Weights of a small model that answers yes/no questions on an image's attributes.
Model: 17.4M parameters, 64-pixel images, encoder activation gelu, encoder moe expert_choice, encoder patch size [4, 4].
Training: muon at rate 0.014, 9500 steps, batches of 64.
Rows from block 2 of the image encoder, named by matrix and row number. Rows with one number belong to one attention dimension. Each number is 500 + 25 x the weight over its row's rms, rounded and kept within 0 to 999. All counts start at 0. Numbers have three digits each. After the name is the row's rms in percent of the matrix's.
# q: attention query (encoder.blocks.2.attn.q.weight, 192x192), inputs 0-191
# k: attention key (encoder.blocks.2.attn.k.weight, 192x192), inputs 0-191
q.115 108:494485508532521520479534487502483537496499487517496464478465520511507429474454523534536478538486470488495507521483501495481499529441541474500501500518508453502548490529514499530467477472494496457532524497505486498478470473509522488518513485494437512486493478471511490516493494512494504504537514468484438495474474475466539540535519471454551543471501517500520495508496532504512483483533511528489535524465509491544509534496507519494532490497481516459511534503492519475486478500489520521510523544461442532510476453520526465469488533495488531523543502503514527480519510516469467521
k.115 104:498509509458478521492475492532454483528490466527478499522524470526504569497456501498475524482529464501530529496501459520526509510493483516495497523520497527502471470495479498551517517506531508537495481498519564555519537491501471489495499465489509505479475503490490452486495469517524530527459465520485484534491517500491572532512492515505493456513505478465521472497516484473484500541463482538503476485497523473488492495528502529495472489533510489540480474490460497510516471527522543546513443504527527461502520519457477455554466472482508507506443495474490504518496491518502517505
q.116 089:524467527494496527493495463523489543470527510478500501470481496494500501453531492442462491546483472481480491493443481484519520513526489530530507496479527554483480468496531475511522485473526523506517526485497514504511486456563543498503547488507509522505469480527491539464496504487516531466500462463492529496520525505499525470504469524505450512561489460496506500487520521488472533479483505452476454531513515488512521488492518526501535495491494496538461482503517516521511530484502480518494498534529567490495544500486466487500549487472538501483443493482519479461496471487515464499
k.116 097:529489490438501493531516492506499484512489498481525477493498497469498452507505502485508501511478515497539514510527522496483499495520520493518521495503489459502487542467544458510515555508469534499543480503515445491533513500469502494537471509515525485487507470510493548480500514451474463470512508524491473526485508502527471492501506475480502530461469535530528521530498484440568460506486485502519506545489472517525493515469518477520486504460486480496454480506577468573526491523486502470486502503527468517522507522530493491506455521470504492506533542515539465465481530509496461499
q.117 093:540517498535535528503532516489562476477459494505466513505464495512532465490463498458475517477496502458498466515460438490491506552524507526481510512481479495471512502464490482509501458513471499514510507529504490467496530449495527547514472490522492474490523510522495528503489471445518503487546478495536497468534549525488552467483511501489469535537519498512550513493537499501510480487486517525497470489512522474502493461456530484537504529529473478508493509538478504501493509515471517530443508478477514428509481491496490552508478535496521527476472511515501522507508533522495501515
k.117 082:506509485481500504486474512493443474506525504510501503531534430496481509487515507518518488478484509490494511496524514477540533507473536509490544472493521461525501505547492512524468510473508489454490499475512491501507468450507467557493500493479518574483510524534476530483485536537513503571479493488506498491503469451572488520498457456490513481467445504477478514513505485473467482504489476472546482486488522449517488536468466519477500513484470515509551507495537475515534484502513488502536506465531507510480511478491534490477474488535485462509505474509527512506508516545514503526
q.118 107:492470518491473490486478527484535473517485532466502490535508500448493514510490460555489487496516504509546537519520517542542501439535457462529459478520505508488501465490482529521514551528497486534456497522481483509494494510496485502514540476482506485534516524517495529514564456546482495536465486516477557537489522492533491482476485493507503485468491523505530501500483469470500505523490479472510496491534467549514493537527511528495509486502511484492500447503524493508519498552522464500522489480502503515472467484515531498511506521503436506491464484486450509504489452474513538459
k.118 103:476515477529494522507465520493537518442531500464511542544473512543509468482541471514544514533527487518476491529509501452504492535508493496527477498496501438508472483530502504426483460472492498535516491546458532508496498489470474469496497513470493461478500475475496520496521460481498516525464516472476526501534506502474494514464512496476511494505501503508498527496475515461488535482523546506481479530496503489486496496502497501541546529528504504501504529493544513430443529498489493469513554503481472491504533485480507510483498516476498450536554488490497510481549477520519513520
q.119 103:482489522510492484524456516507498495516426483505497494496478517513474537532453476554520505470483515541521516501519541489533527486537520463521449497493490508534465498495491462485474514483550529517505504446521516530443509532491509541515491516493519510488508484520481494488517513550534470454472557491533532506498461511506493479502502488514509490503472494510499475515477509495513515543515488496515518477507489487475453482557531514528541497479495455460497495487486506538471512551518454495506477496494478517504521484513535452484501485432483490479551501500485487476476535490487524519
k.119 102:517506494503460468513536462503504478508540496512516542511516492514527515518499486506472517535535517517480512501437464514483513486489483513482495477498541483533492508482513488530521496516473444505445519511515501478454523491492535486522514518517478526456511469507526541563475480440426529446480483475510498478512522514478495470524482523457507466490528545514513508481479489505527557470548517508477492507548485534486490492489538517476534463523547480514502510481487513514482476469470515480480526466525503519518508493490501521463527548517516509480493482482467503472518470493515513498
q.120 083:531497493507529517500516496495457483450475504513481539492487464516509552484512503500501482489484517512480513469526483473499480552463527481498557537544538513528480499478496489524510493530471509521488513507453537474487480507494508486489481483474508522491516525491454507449425500435514487528525487477531475479514494502427511539525527502512494481514540435539473502533512496478544484494492512481510502484531511497508506490500492489550457530498469499507478486531520498479508507466479511498491506542488456486522502499513522513502505516454540483501475528520549457457533502522497483527
k.120 089:510486478491528491487519501482473442514520496539488452481532508475530520457507519492500500493462514462511487495536518474484519495476487491467489540484457538538544485530505484556483536518471480477514525499492503495563503494476491501507510489521501573517498502505507514480514505529473525501565528497523469469485476519507456493480488434460488523480469492519500496475544501513537476493480500450507526485508518483499496505472499523497514497469502486513467504468512507527541513511531531504529460466536568488523486501491492477527441472488523500501481516486562511492470525518490506520
q.121 095:508470506518530517529496449479484507517494496506525510465523521499476501531558503506550509495522503529508507526523545525508451448457509512471523544561514441497524476506499527475456505472479496514500452495512487531547511542487461486537497490457521498509478486443503469532518518525503486526487497521484509529482491517531477492501488520482559427465495504500480504499466493513467492535477474541473473499477489498469495591511454490501516481517493519511516523494492471494491483507495481508514502536537480502479492496522469474501486531494472517529500501508470514511465488484491494495
k.121 100:524486500541516536522459480476553525511491512487483469472465530484532504447476489510493495489494489513475500480506465504487479488515527464449513449539485562486465505499457530475533474522530489502527528525488490505481473517525506491530476525537475481510478551514498478514482510528525488495500508494456485541508528492488498554509480497482478513534511500490489511486490526516463440500504534532496496523458502521460498488500509515534508528511549476450501516518425509448519491483524485511502500550491541450514478513512520468494532477524523527505483498488498519518460468488483478492
q.122 103:484541496447453496515498537499485493459519535518508517557500482528495514494459521488486536527489518444487499536512508496462507516470496439518522456462508493499497492511482513510530501518518487508492523519453506482501492541524498477489481530497483482484497518489493543488490532493453496497494471537503455464492493513484513511492552496499533481486519506514503495467526528500534506490496461504485512455482449536517512496490523451481467522506479531442488515498554518487512531445511516533517499539462480502499516509462504520473554512510526507488549533508510459530547489457528489486
k.122 101:438520498485492468496495511492512493504520503491492497495505508487484501539532508499510482480468543481480476496512530495512501495522445539471491527485490492491532536519506488476471510514458549464480478493469523520510476523483517524495489479506517451517517498489509488450518448550513478527533496461530498465471507495492501527475504503470490496493496494520528522514473455557512487501522503441484546493530559476522491543541471501493480491456446488504515456505499516511495527520545498476545498505558528487489488487552492507503498515471488436497505489525471543534471514502544521518
q.123 105:506478480502535503561524470468471476532533495500471503500502505537516519534496460507524484502506499519493465493535476474561511551471536524497514524489546479531517497503540509489482508478472528467511493496510533479539526481511508515484485510443478526499499514474503447531496535520517473533495459473513474470528460502498488466486516520493475488519507486514498530486510494528467509512473523522501478528470537512501484492497508459528485447477529524476477566489449527465520465534488488452515492516511494460511465534474510494493440501478495485488466506523502541525474532519499505465
k.123 100:499513504521507528536474450506455498536485512500457503487540469459511461467535559483487461472492479496513509483482483505477499486481501511483499458560514539500493504480445538496479482501511465472524494537501499533457479523517490534512473514520487536500487513472475477481495473460491517505484485492535502531503501503519528479491463498503502489514554533499515512523536531510484505486511520500506473470499484510503527442541456505497522543479523481491509514549470523526508495457518543523484518538506528461516503529530552512456544501499499503443492523458451499473507520487490488497
q.124 115:496524498514460508506555517496542511537525491529514542525537491488504448514508484444496524469474470496512527470487503507488482478461496530532527481536464497483520509431493527503510522477468453517488474540520500553447511492459458485528524513542501438477516490506516512545521485531504518511495527545481509519480517488536517514478493508445515537523465527485516493495491491492527470523507512511496523513511481481469453503485470495473493483482520499514541485484487487495483510491491546491483498434512506494492476511481507502538473496500465532469497505498498544497486498529476480560
k.124 110:508488516587505497428469497510442519487514520496538526540489458496495525495492428482496516501475477537479511499486518492510460516506514483539501488459483516469485502505468496480482487490511500490493481471492505514481482525563527519471540472468533555484488535510504475491494531503521519533450497507475489521495506471517511516481508524548518486500502461494490489508470535527502504519521470531499508497483530468535525498503499523472510485477495536507527538487490482491464484491501476529476526494450474558451493485488531532480470541521506479521519457513503461520497508543491491480
q.125 096:481506519482541494468474498508512516522549516476503465489494490499470476522517495475477479504517529519509474483474511557499519455601439531482469520519460471479486487520493481471530495490508481513518530497471489482471482452500509492471523485503513498493469468564520477522497510504464523494529498543464528540477511503540465465530468486549485518494473544489518507524496499475496480526489522495483497554515510480508529483502474494459485480519533464509515474509468486533494509491506520473475494463554534530487531471505480517504515483560522513471517474500477491508514525482486481500
k.125 089:494472505503497491517494510519524504506504463488527476487476522554512490510496540500481527494534517473463545543500532468494495506501500446571483552509524477476472494492544509484507461484489517562500505460533468473477550490500480488494559508463467506524503472488553495513495492482521467514517512496484499497487500491493491509509529534516495546542479467476500489496498518476466512518474541488472490490501505534458521494462486478499496483528494552509501483486539494443483527493510490489469520498445442491504510495526493471516518472508519562502547503510479465489520551515491487471
q.126 083:515510546502524490485498530515499495515524560475500464566469502494492530488501507505510520498505551504464531510522470506494464517513433522511556530509479455488490456498472479481509516491514500481531533499501470498558544520481478483490485520464534503491518511470512521536483509479457514499461507492465490470496516485494470557541534493490454459525529489510458477520493467497498455489464459508517509468487506498504491488480539453492444486490505498514469500506503471474541541502510503508494535485498503508540539455541441522508531490508510500519510504512494474524511504500476500509
k.126 080:581534467476503476539517500504517478480544519467520498482514506520527508507518472462477477495488529487530500492496489549494517454504537485482487484506491522521560489480517564498494514534481476510477491496508492455493463503434499509476516488530466514491479517495508465462539495507526461475547511468545494453525529483494516474480504469471525508476458498506496478521467523544524474466520504466469516488532505536489492492495489495538458534478529509501478506491513507506515533507512522494529502486512525559464489532538510463507546490509478527471520490442509514504510518504492505493
q.127 106:466511467467456477514515476525464529498496526486498507516518520494485517482487555518466508530508487460514522495523473477494520516467527513525490438459539553517503534520506489536494499547520511476507509469529495452535485536534525487466493488496479531473512499468469518478473487468518470508485503498520485500524479478497506520509507507540487513496487503468490543480540492473479525491534506467510489464495514535509526462492501549455508498527528510522483471456517542479529461488490499487493515493520564491482495533470502475482520459561504460495465495508538496469499443507524526478
k.127 100:457497541435522498498535501484524531466440495503484518514519523509457503521495519502503510479511471489573463501514496526485477524526471498493460480445511464537520507484523510480474495494535543486481461489495485516519522513445511501501488504506522464523500479468465508497539521524510487489498478500523505517509452510499490507471520521555488495474522497551509511495547472491522477474489490503531549489471496488514487505526467501523471525487453522504494481506515487579482559536483530500478529535468476473510505527495463483499522470478458492504491477526480519492496532467500529508
q.128 104:531488516524483421523463460447552503490464495523465477482516519548487527452488522480506518507493521538483550510468514484456463546485524485491545498544452494512506527499470500501497507527531486497506530488488512488489497517527471508502547542512499515494487503513520502510509514543502505475484481494495467509504502486496485507515499494456511505517521507499472495503520483522504509534487520515510508485478501550557496464469504456500468461499496528481505485500500529465506516516494525534471473440497488498504475478479496454464496493489509572512485491508535509547471528542456469539
k.128 095:478504515478444535467494469555488532529526498527522504540518527473484470501514506539518552500480519493503498454481468514489490484476467547516508485481507522509508456538521511519469510520477523510485464478523516506500475483536494482488548467467503512490494551483493499456516473528536470530481503490499517484506518438502489522542553502524468480505468499494502493517465466517497487523507479510490525489491492516454497443509489492548480501476483480538519502498546485497532511484549518430510514481537543511487536508512489455494498538531501472498482492534487513488513462536512489479
q.129 115:451483506539476524507484558488514469504548480515561528505523487541517495539526488515516483477464494455488505488509504509546490501469463462468502489499515472541529490511539528472500497502508499494480518507519503535483460492512487478506494490490497534532500521530437545510526502500504545499477455508463514510482499496516482492553527527468501515494527494450509507460457480486475539446537516442520477510511480469472486516408524504518528525497507534462489508491499490523514553480494491512485462511492482466470501516507533510507501495499490501488507484518523523476519500490526503472
k.129 108:536524507469519435505536472484524510469491526499494463490476518494487512500506573483496499524517474528497566507471541492466461497466506516490495525452497511493527508463483498521524510468468478551474556496516510501562505489511511482487524480488481482503491460497506488532525438476494525518478484499504469488514523482478482483448472537521501474499508535511447543492505538522514509517523512530478543494547515519430515544529477489468466482511494486497492504505482493487464538511500524505485508507475518482505484464479495501515509501512516490521497494507507522431499483463487519536
q.130 105:482519491500490522497496483561515483499547499493502525467473496500481521517523496452489547546516490496510505517501503493502488468485489508455471507497467490498484496542449485509540506527526462520497476488571515516514510512546537530480473465473515497485516492487487478505519494503464517543516502535468469547479473489468512542439477489520471498503473511509492487506500485535499495526493472541511455491489470536525483542502526517482466525511491498494509479555465469455526476512528496513525501532434493507522469500525472474494498501509505474522519481528523513506517438429503481477
k.130 101:470528512462465568485513509501499494525498517486530517522518502489484501482464487448502460472520481465526472482480513450496521489531526496504468550536505507519478489533478533516503478467502506478464470479429514492461496487532544546530490499514519467453508489477488514502510519510478490484497502528502526534516491488527534474478448445493501489535540494484538494462513505513511497493472517489471499473517479476547495536517527483487499537530514501499464466527508536464516520531522459505530469493461532476524486554497507544506483491502513543477512476470510497524521510530523515495
q.131 112:499525486449518536516447471537488481482520537514458472498485486511519515462476515514510492463513485466527488504509498515493497532532527500542486533469517520525526533477478502535513546530519468476531514507493480535494507504459548459477470537503463470524494498507532510489496513526518502514500512487486536511489501520477487507505493502532519515513505525536505448499555476489479506478485507528491503522448441450483501511496437509524496444487472525552463480516504509516483542516530504492470463512454497509458494506442508508485551504508506488501465536495468489533500480487511495474
k.131 104:476495476515530515509489483495543535523495523535536513469504496448491487515500503481488438514489498499496542517488528474498496488496497496467493473507516472484493522509536495468530478548485504514485414480555510492526492530480527504538500485485539550511489530485514488503508521508442489497504501534493492493499530544520487467463503517467523452456483483535491525475515500526503535500498504502525536482529495506536525506523579502497490493513476468463497495494529434472477509463472516494512472522501488535499497469485521520445501456479472512520512478513474483532510479493458540507
q.132 104:455494474484521460493474520484471502560488552521548472475501504478531523490474507509527499539542512502491516506469507458500496440530507544517507455506507484491518499508487531503511502551479483514501461489515522469531527493512487455527504488443442515471523511465481483550522510499491471523520503488496513520497476497464501458488464497477543464513459481494475514512487519509488500498499510507472504504505554522511525498518526504505514532556507454469512537500484484491493489466454525467526506479480535502505504541499470517454496534489521538512534460514523537479484493481469511461
k.132 103:477477536471537484494481484516507489519500485477498536489492515500550502526509470522498538514515538527490488505465471521524493510476469498516542471479484470480532495547505502466514489524519490503500511523528496523479501529534496502523496508538498476543467515501501558445553488520508530467506485532502548484503514473446454506497511480504516526557479472484525483565536512472520481472506529450509451502528477510483455501473537525523481453506482487474476458526512525529498501504503498466494452472475477450515510488514515516531504497457536472469481514500503493493477533483529505492
q.133 097:484533464483532484525491508490481500522502523467481477461490463503545493542442530494502466530511514499528510484471527494486470492540495531492443474561467521524532450506530483509498513445503516533508505525437473480508541470519501460521529506527497547493513488529450511496486506483460539473511555516539507470514506511500513489518472494514524488475508516520468457512505520505507505514498487500502509553446532480498475517495502504470524462472502472520503511470449543510491459481510519497483515524528500532513470456502507478507533516481503509522462479465496519504519501460500497496
k.133 096:483475439471509538540479509462523484546525531505507513511549524504502522469542479475507485494479501514500480546505499491496488532522542479489553511506541523481511511501472500488482526527496506474520465458485531476483476496524508530553482484513480480468505473465476500513491512505407453489509526433500507485503498482451496514477478489471524489484483499483477469505507481483495513508494489492488485467500489503543538512554528531460524503521509497526491506449518521496503443446529486464495533528526521476521471508499539512508509512474522491527515508516543507541510517521501501496
q.134 109:478534495495457512546485472480488553506515459468561485522497539458501507518508522507507550466494527520517457511512509537508489467485483496501522468500481457489519494490493520497499509450532482523469457484499514508501478494488483473540519477464503558504482503511522503496550502503588473508494474492500503494495477534510475465519501479482502515466479459542491495477435485529571537491543538478496471502543504485514522511505519527496525513506511482454500473494496513534470492516515495477484470474496482522511489494522479476474443501484481526467511509523530484510529497523485498477
k.134 107:522505446540504458541500522491490461556498494517484519526505488533525484485512558507583509518513477466474510536486505493483511477501498471506553490472517445505532544495511472529543514556511490496479529524481484507517506475508486497520498500535475475525458471485527493475522521548477515534499473473486476490463497460481498530521519509470507510496471504504540474480513493514496513476497462473466507504512496429477486510484502465529465498473524524499501523485470472545481518534497506533484515518515540451499542502492516494517506522486478494457518490503505510465486478475479488541
q.135 097:513488500508482484501564500477462527483502465491490520495489521506511490483511525474503527480485510466448505483492497496470503515491523468463523523504463459512471503478533464500477493489502491506528505524539485504534467512468486559515471516534575475484491480517513517523516444519496485511506517471455473545506517452534485526483518493480510488481547514499551471528533496479487498495473470503536521490483477477502509478520492521467493456504535490534502494482522510470501527563467464478489552493532513493470480503517532455523473498539469490509529517485513508505558500554514467517
k.135 096:514543475507471461448532475524482476458504536512485505527497482549467488496469501485484477489521520482489470514485492494457508492542510523549481473489467499560493511504503522472472495477482505489536486537470471507520457469471520486493534500500461502484474488516479485466474534496535485458480484538529541497518480496537528526515491562506479512480510524537512499488516515493527470483458533518522494488504499452505507488487496493471490497526526487471484525509481535509555496527510460527543503444518544512524453564467533510471507480517494517485510498516521492499492537541486487489
q.136 100:477479460487503551462530501517488496496482520535465512578533494505505497470501484492500443525515521490470487478527518506487510475505499487562514502443557509487509505472491485504455473499451506530509526484494495521511536492458505519509500468526504478521490483506495530501463533492510484487521525504504511483489513488486541512513516473494513510526522501485500466565473529445492506484524509486491527512527537474509502461533495550495489467487525488469522539518514503521459495480448482509507481492493525538495487518473508552517477511550508486431530503446478475469488464516494498479
k.136 095:493465513508530487484475515510564507497431469482534481515451516502498467499511502498503472520506483508501457494537521501487531496493492528511496444506486469503456506525449510477524519472503528491469470484521496495515524462462542491509488520484488513500476495516505474529501504490530528531543497540492529474513470489489468494445466439514528497457508483535471515527512513485516499499492501513534507535484500530535547559493472496505516484484470508484507465499472492525464534524480479493496515552526455499492471508509476495508477465491491516561504561501521527513554497468520485522
q.137 115:527524490519501459459475513479502450509457520529495492514492461528492507526482467467487504530492510548494528536492497513508478516503506515498476494521524532500508474480495486537488509471504459491462487486466496450461503528504466463541504485522536496480504498499556483466446533467505509547476523500532486515520517535464496516518520507537522481525515490466465481520533544548489499500490544530490478488525491553563511507502493436532513483494464541511487496506475515476519487490504481543468502481549521473497487496496479510503517521491516513509505497468506523456494519449457468471
k.137 104:484477500486517517508443522506503508510536472522462525526511543507517522517520452524499528499492509493503464471499494502535498449471461506473483532466493500473464501534506543506490509512507492531503518525497545568532528583525536487477520509512508467498516481500496503485527477516463488569500516511525454499511448531498544467482507480525456474491514497463516517493491510464459476511496473487479512483483474495507497527495436467463479515496487522507529474507503498532505478465538533478502542537483460512498528503530512477496512511494495498533469502497483461529470487487508483465
q.138 099:535492519552484487533539479498497514522496479482515480518497499505462499484482503503504509519476453537477477477508508514529477503478497520500526512474483500492491533510491505556504501505506549529493462505486470486544500482546494532449492515494522463485514552477477437502486489495477496476519497500469500444528498509515500482489516504505480465480489492520493519444484508558544507557503485522517523481465473511521480531494516526509442530473517463481485490516463507455545471548452530502519523535497486488494501487576477487498508503522489470520517500495456457536464519504500522510
k.138 111:561466499531477481532519504479524477523494467490484485504534463476499521472496481532471540451508517505512554518521482526512452505519500457486510542510488526499501475440535469508502469484536502496506518483494500472451494492492458504496491521520529495489528530485490543504457481508553497503517538476475480507465470507516505519528463474480515530528526466496530497533458527524470473506508494494473539479463504519488493457488514557556538501504511511477477502456515499494518511539513464521521504460501499503446536510510505507504464510521516507467450502529486475485530538512493500499
q.139 119:538491471466515520533555519503539530462481498465498498474479511441514478533524499513494492468496526506524505491529479521511535485530485493472494476480508496481489492490551517449505469494495526467523466502507483518544494500450480519488507518482508463474507482474502508505514484512481462501468506496519510490491536493495547519470542526516476473446479529544544493509477509464537511509447518509511516497507506502405532493526498528510531508513523486513523487458537478507493513484536487477522488486549471496517491458453509489540464459486494494535541537488484512481498498515480524519
k.139 124:503513482538494487457547519483434480455508537500498495514508496540488506520517487509535489534503469526447494483491516513519525493496557479504494516487501496521466503458486490507471515527487489515536552524503489498524492469495451505503488491453507532488495466510520448486462534454536496472486517492498498453472516504537516538545513534494489489525478495455493478515531462506489549476520506503510476493500529456530455486502458464486469504466493522517494578516487526540468494507470528528472499515531516530512494476494515475525496551499507482487485485490508499494508469519511456525
q.140 112:460502512491516534465501454535487486466496484474455531464533491520476467516528503537494483503531455487502493494523513477508517499495531474493487494505489528455494511495459487472482486481506521493566500496510566493467543511521504569489499497508461504490476525521522478514464479458503485505504474466498527515501534478535470482479481525545482546490495511482523586484510498495490469497468468476502493485515536498474478461493475466515540472515495515536497513478533502515496517449501512548529514496518479488518519479507506530525529477506555511496449517498479490484471522507535519526
k.140 106:511511509498522489502508518535480514465489487495503486473481513483471514458453492498442514491500498508498563521523494519491480511523493510535504489555517520478493488499532495500479513508455474478511533496495464509468511504482476489424469513494515502526529454490524502513475489460493511469482510511481472564521478574543545521553529509530475526485449502495492520486480471493493512528502490557501473514489506544488520482506535465528533477508496490542508456484498435464512508479501505541513518496496473554480491494524477491464520526481489506517530488491475528541474484472501512500
q.141 074:516515553529494498489490471511507515535512535545501506489499503476498492463505493491516489525506463508529474533502499486515536491476503522522471536492513494450462479505498489523485497545509532462483488513504495506475469516471510504466485526491468475490509526522519524456489425531470495521544468523482492485513497515497461524493494563491509502533564471505511498487541534505528441481477496507522489486499483513498492552475487467489479519535470504491487474538421519469511448502492516468490540527513532452525522510529489515476483521482466472509507457538485513506506525502461514529
k.141 079:496513550493477473480519488488518478522533466476479482488499487501508552503517473499457556471509527462504486493515480484507511509487487512504505523491486515468516470488518530521511531520496493535486501510483475518466477537526512487497510480522514559488490558473459543478475478500512508506518522494523492514498514466482515473480512487494504526512499460491474521517526500525444494506498550434521479532514539511532480459520486567503561530467507505494519502516521506495484584478455475512483468442496539506456524522492483508465490461487491476541513480488521478481515523505496522505
q.142 092:523456539496524472479506543504474492490491509501489520517504538487466482468489480484463515494512525520509512494495492484505532524518478482497505531502515532506465515493539491511524488473467509508488529493472455487480495461536529506519508475528512498544491492479460450487489497474513494418496505507528480503487497499492494524481487438479497522484472493510499570488516493512469479513481472509454489505541510496531499480515507484469474559475498515500551537474535485499502446550548481498506489514477503536509557532493465535520512538492506475526505528520502442507469503511534558532
k.142 104:513511523505504545497491504501463524463502514499492495453490482530523439522518510512519472497442496489523475472511502496493519514498483507483479519574487508513525481512486485508509503470524497446509478475520485488504532493448453491478489509480487508531548553536477488546506553501523481489506477484473478532528492532494459490537516483533510502492554501519540449484445517480508500492507463541531481524490499539503478522455490528530504524516500552530500518492514474505509462506496502505489498506467432495484471484523506532518489498563499485470513517492464500489472541505504481472
q.143 118:525464534487500519481507523504538504492510483491489504516502505478476493506511451537486475454475487478489487484500474518488531517489487484521504516488542537523479509528524508477519497514481519474453547512505514502484460511476513478483492494515500497524493467477516528462517535495503524471472501517545509480512470494544523491522475481490474523545481495455498530501487467444474476460568481492474528491522492483459498481538504497495500567487498489533470491505530469558480515437515481491517547514499515513503538537499533512508514431502482470447452486503494509493515525550536474511
k.143 116:472511532488482521519488493479480523441489463496514501475479462472504489539473513498513480528516513498543480483534484494540515545511522518483459461506491532496496528482479460493478460446529525502512517514513528472483535503493492523512491541506504489513516532565517482561517476497506538482513473476524512515484528498499493474502508540469497522497519544526471516475500487484534502511509519497499487542475515495458511467466504487465537502531519465488536510530460545437500439499473529492478467517501492513541508476478424477521524476519476527506504518478482514502487479494480524479
q.144 085:502489481502499458524478456463458520512544503478505505529498551479511514474483470554468500491513512509473471520510550505521513484525494513461501502491470479424503513472538505476519500530499515520493519537475514499503486516488509538495554521442475483520526478506557546515502456485461542526468508543525488499513521491559505512461545507491503524516481471520557460520515472485464505510478492506488492485489490487471471518538493479488460485509512506483502500485484459531526483451499505504500510467534494481501520490493553497507522506501490486464537518506478498475511524531523499451
k.144 091:524512521479518501485505530508502481486502531532445511465480497471523474511537491510515456469491512495444512479496471472498476523519508536505517491506517457513522478550498494537527503460480506494512500546495500533496511562532483492473486511502506459452527476500449503486512465486499527487531546511506500547493504504511479479500456524496542515478521503491508519515511474462524451497505494492542491533509460530481511469493511531479502511494497490508482469516499527475492540556461495501465501467475460532530523469524508526516512496546554436498508533484500512466513551476484476458
q.145 091:503490480438506564524530496520566530494545496537534517493485450547447469463528505460491496487497498528500501477471500494489507520467496521521509499508558520496492534461508518508461540473549537493513471467522516508550491527494539454501507501508463505500526462523542516526483467471489457492517537503480451507493479481519488532511488494463484473496494498486503524454555494493519459486554523504478482497478479464521480502487481507503488499513486476517493521489499513502503502497456517508529494524447506524484512489526494504490527510517540474531484518493512505488487507466505456471
k.145 096:518526495490447515455515489498489462510483472468508504540466458521472479497503518457489463511507489482517497491442531466538494516488501493534500523494497520485508454488490527515509511464536492524520468498511483484458505493471484532552492492478498515502496460513494486519502518503554515505512527498533539529566476512508517455494518463521487491467509526480517469543526555474553497514452527500476508511485529500459530478495493463531479486443473528493476475497474454543537489516516510511548523482501498501490503498482486531530477520483468522547528507537478467498470515502494497511
q.146 099:491511531544473468540504522497449480441496465492467510554473559514485531529530487475452513515485507505534541520507485516528425494468525479476454489511502513517530471525545508488486518436513508492495526539507490504486473478515487499464464474497446528490482527461490475477513516553531494482516503485509523494482510506488496532507524479512459494499500511508485496515484541502476497498540495521510483490518484520520462519509495518446535538474496537490525517478435464494500494509548486491493510526514531490497500498497490521500466458483514533474520489489480539514503469484514521513
k.146 107:503455513531484489490502478554516530533503453462498517526523497487479466487501496475503547502515482481490507476526464545512512485493488503473490450463542548483496506484524511503474473532526519477458496486527531492445457535475434476518514498520528532514512506495524509506471502509460491519498532488485463497492513520507458515518511485510494513514503490486521529493458525493521560500517484503533493471509451450513517485515468474525519493517550492503506566482532508458513434501494517502502513522467563453505464507487484470507529502500521499499527498472458482515502479527507520502
q.147 116:485534507487508465478485497486549435505468523449520508516512540494524493497519541530490502522496486464483528546498457485474489475518525496494510507480537521488463529486489516489533540467539489521497516506496515500520489492481504463504471483517527480491491496543496441496447511500521510521474492507453506520514468525471514491510468488490480484521477524487519469505472482522483544527507520507491512511539538513488487536551459516474531470494507505492529504539508526464494509538543446496493507492507505472503516510541481468546491496476434504482433494461494499509506470449489504548
k.147 114:429511523494496454478500568470495531502499495529547447491527484488478488522471512503511487509506497515500507544506480516521477493472524524514512533493531467534491496483541478448519480550477501483499481507535511503483485492532479513497525516541551543489523524515509502531527514472494494437519443517539476541473521532486475478536501485493481491533501496531536505470452495504462475497499488532515470476507484510511456504475471479510523476519510486498512492474504495552549489509493490542463498498520505533462461489481535518499456469482493513472508523498496502512510438514490492491
q.148 105:511485480534489469526497503453500533543518513505517502513492516479510507523474503497533519520490496508489470521502485477521508447453522509495511502520475482490514465528511482521487488541501462452563488479496495503482496466529488529510519529556467498523485552490527485495528488493495540492529465463508553461505520474522544436491478536549513525487506441511511512485468556516489524503483515511478470529504518488474508476502479455476469499469546490466500451474461515497509480464481510498508534556530481504525473524469513518507467491510538502485482518489476471513521524501478521480
k.148 114:533539504513524510467517529494543472526490529490465479516510479480519503496539525531516460460471534530490510494451482517483484483527456500493511468496508462541562549534484472488489516468465488508485515542481469534500524515453490495515502471468497456487514498530511493495524483497475484519515478495499457456497542489483502532496467506486516498504476534513511492501564490479520478513481490494501492542512467514502504517508558505509488560495504509486507454486493491462486481518569525486492474509531487484533481453514476531488525533523473467510515454493517521451520521462495481499
q.149 096:500520495493469483540501526488479495478529448467526471493522456491501468512477490523507521491507513490514509511477500543461490499504485462500483513531492485490521528516512515459460543492522538542546473505531509475483470527454495488502497510470461568484524496541535485498548526479494497479516512470496504457481512467519476511486514503521483484549474458484477439496494520509486505515547525472484504514503462513467535500495514468523538503495457529503490536458506514525478480564559494526475500523520481516488508520526485479478477509478560525485543501475510504483500473475536485505
k.149 090:511509515449467525550493478528530514531432484515483519504485491527444490504509468472496555517523493481505471503507513468506551500528509508486538498444521532528514513515475486467507497492498445497520463536488514477478460528539522469504515480516529542518467502510511512482524485525519518493503554540466533522462494509494474487536505470502483478513548539454518512498507504530526525490507504482499498469528527490488533491499450503477454475504517470513476504522449466465505500495476507513498461524506502469533448514488523484532520504566477487499474491479505476500495514480493493493
q.150 105:480491449548490493456512459519442508479397566511495491529493478513544468502479550522473482525508493484505483500503500511519517480462484525498508508477504545566480520519495515480506502536499496495510530507478485468523510498542495487497476489484524500496514507488470482484477507465466463511548502486498500524515493533451495474494486534502474453501498524538505547524474509523468504494492514522476444524457513492542518496470527512491486499506529511488490529552506489487488536488490520497527521486456513530518483514462498480497528482509485517495505483511532510498482501498469571500
k.150 102:551517513526485456506486510502528507471565476485503440518499526484515549494489509449505522481453495529482491468528498494446473502481519529518506480535490532485486533454510511492510523529505451474487442491499485497502489480502496551517499486484496529507526507476494501500475503555510499490504487488511492456513511443572508511480503540503457502540510481492497486493489544508515509530489520521500511486499503507472488477536503507523516511446518507504469493458488484517515478501529464494496539502517566489491488517473497473490479517486450535494501518473476541547521491469481552463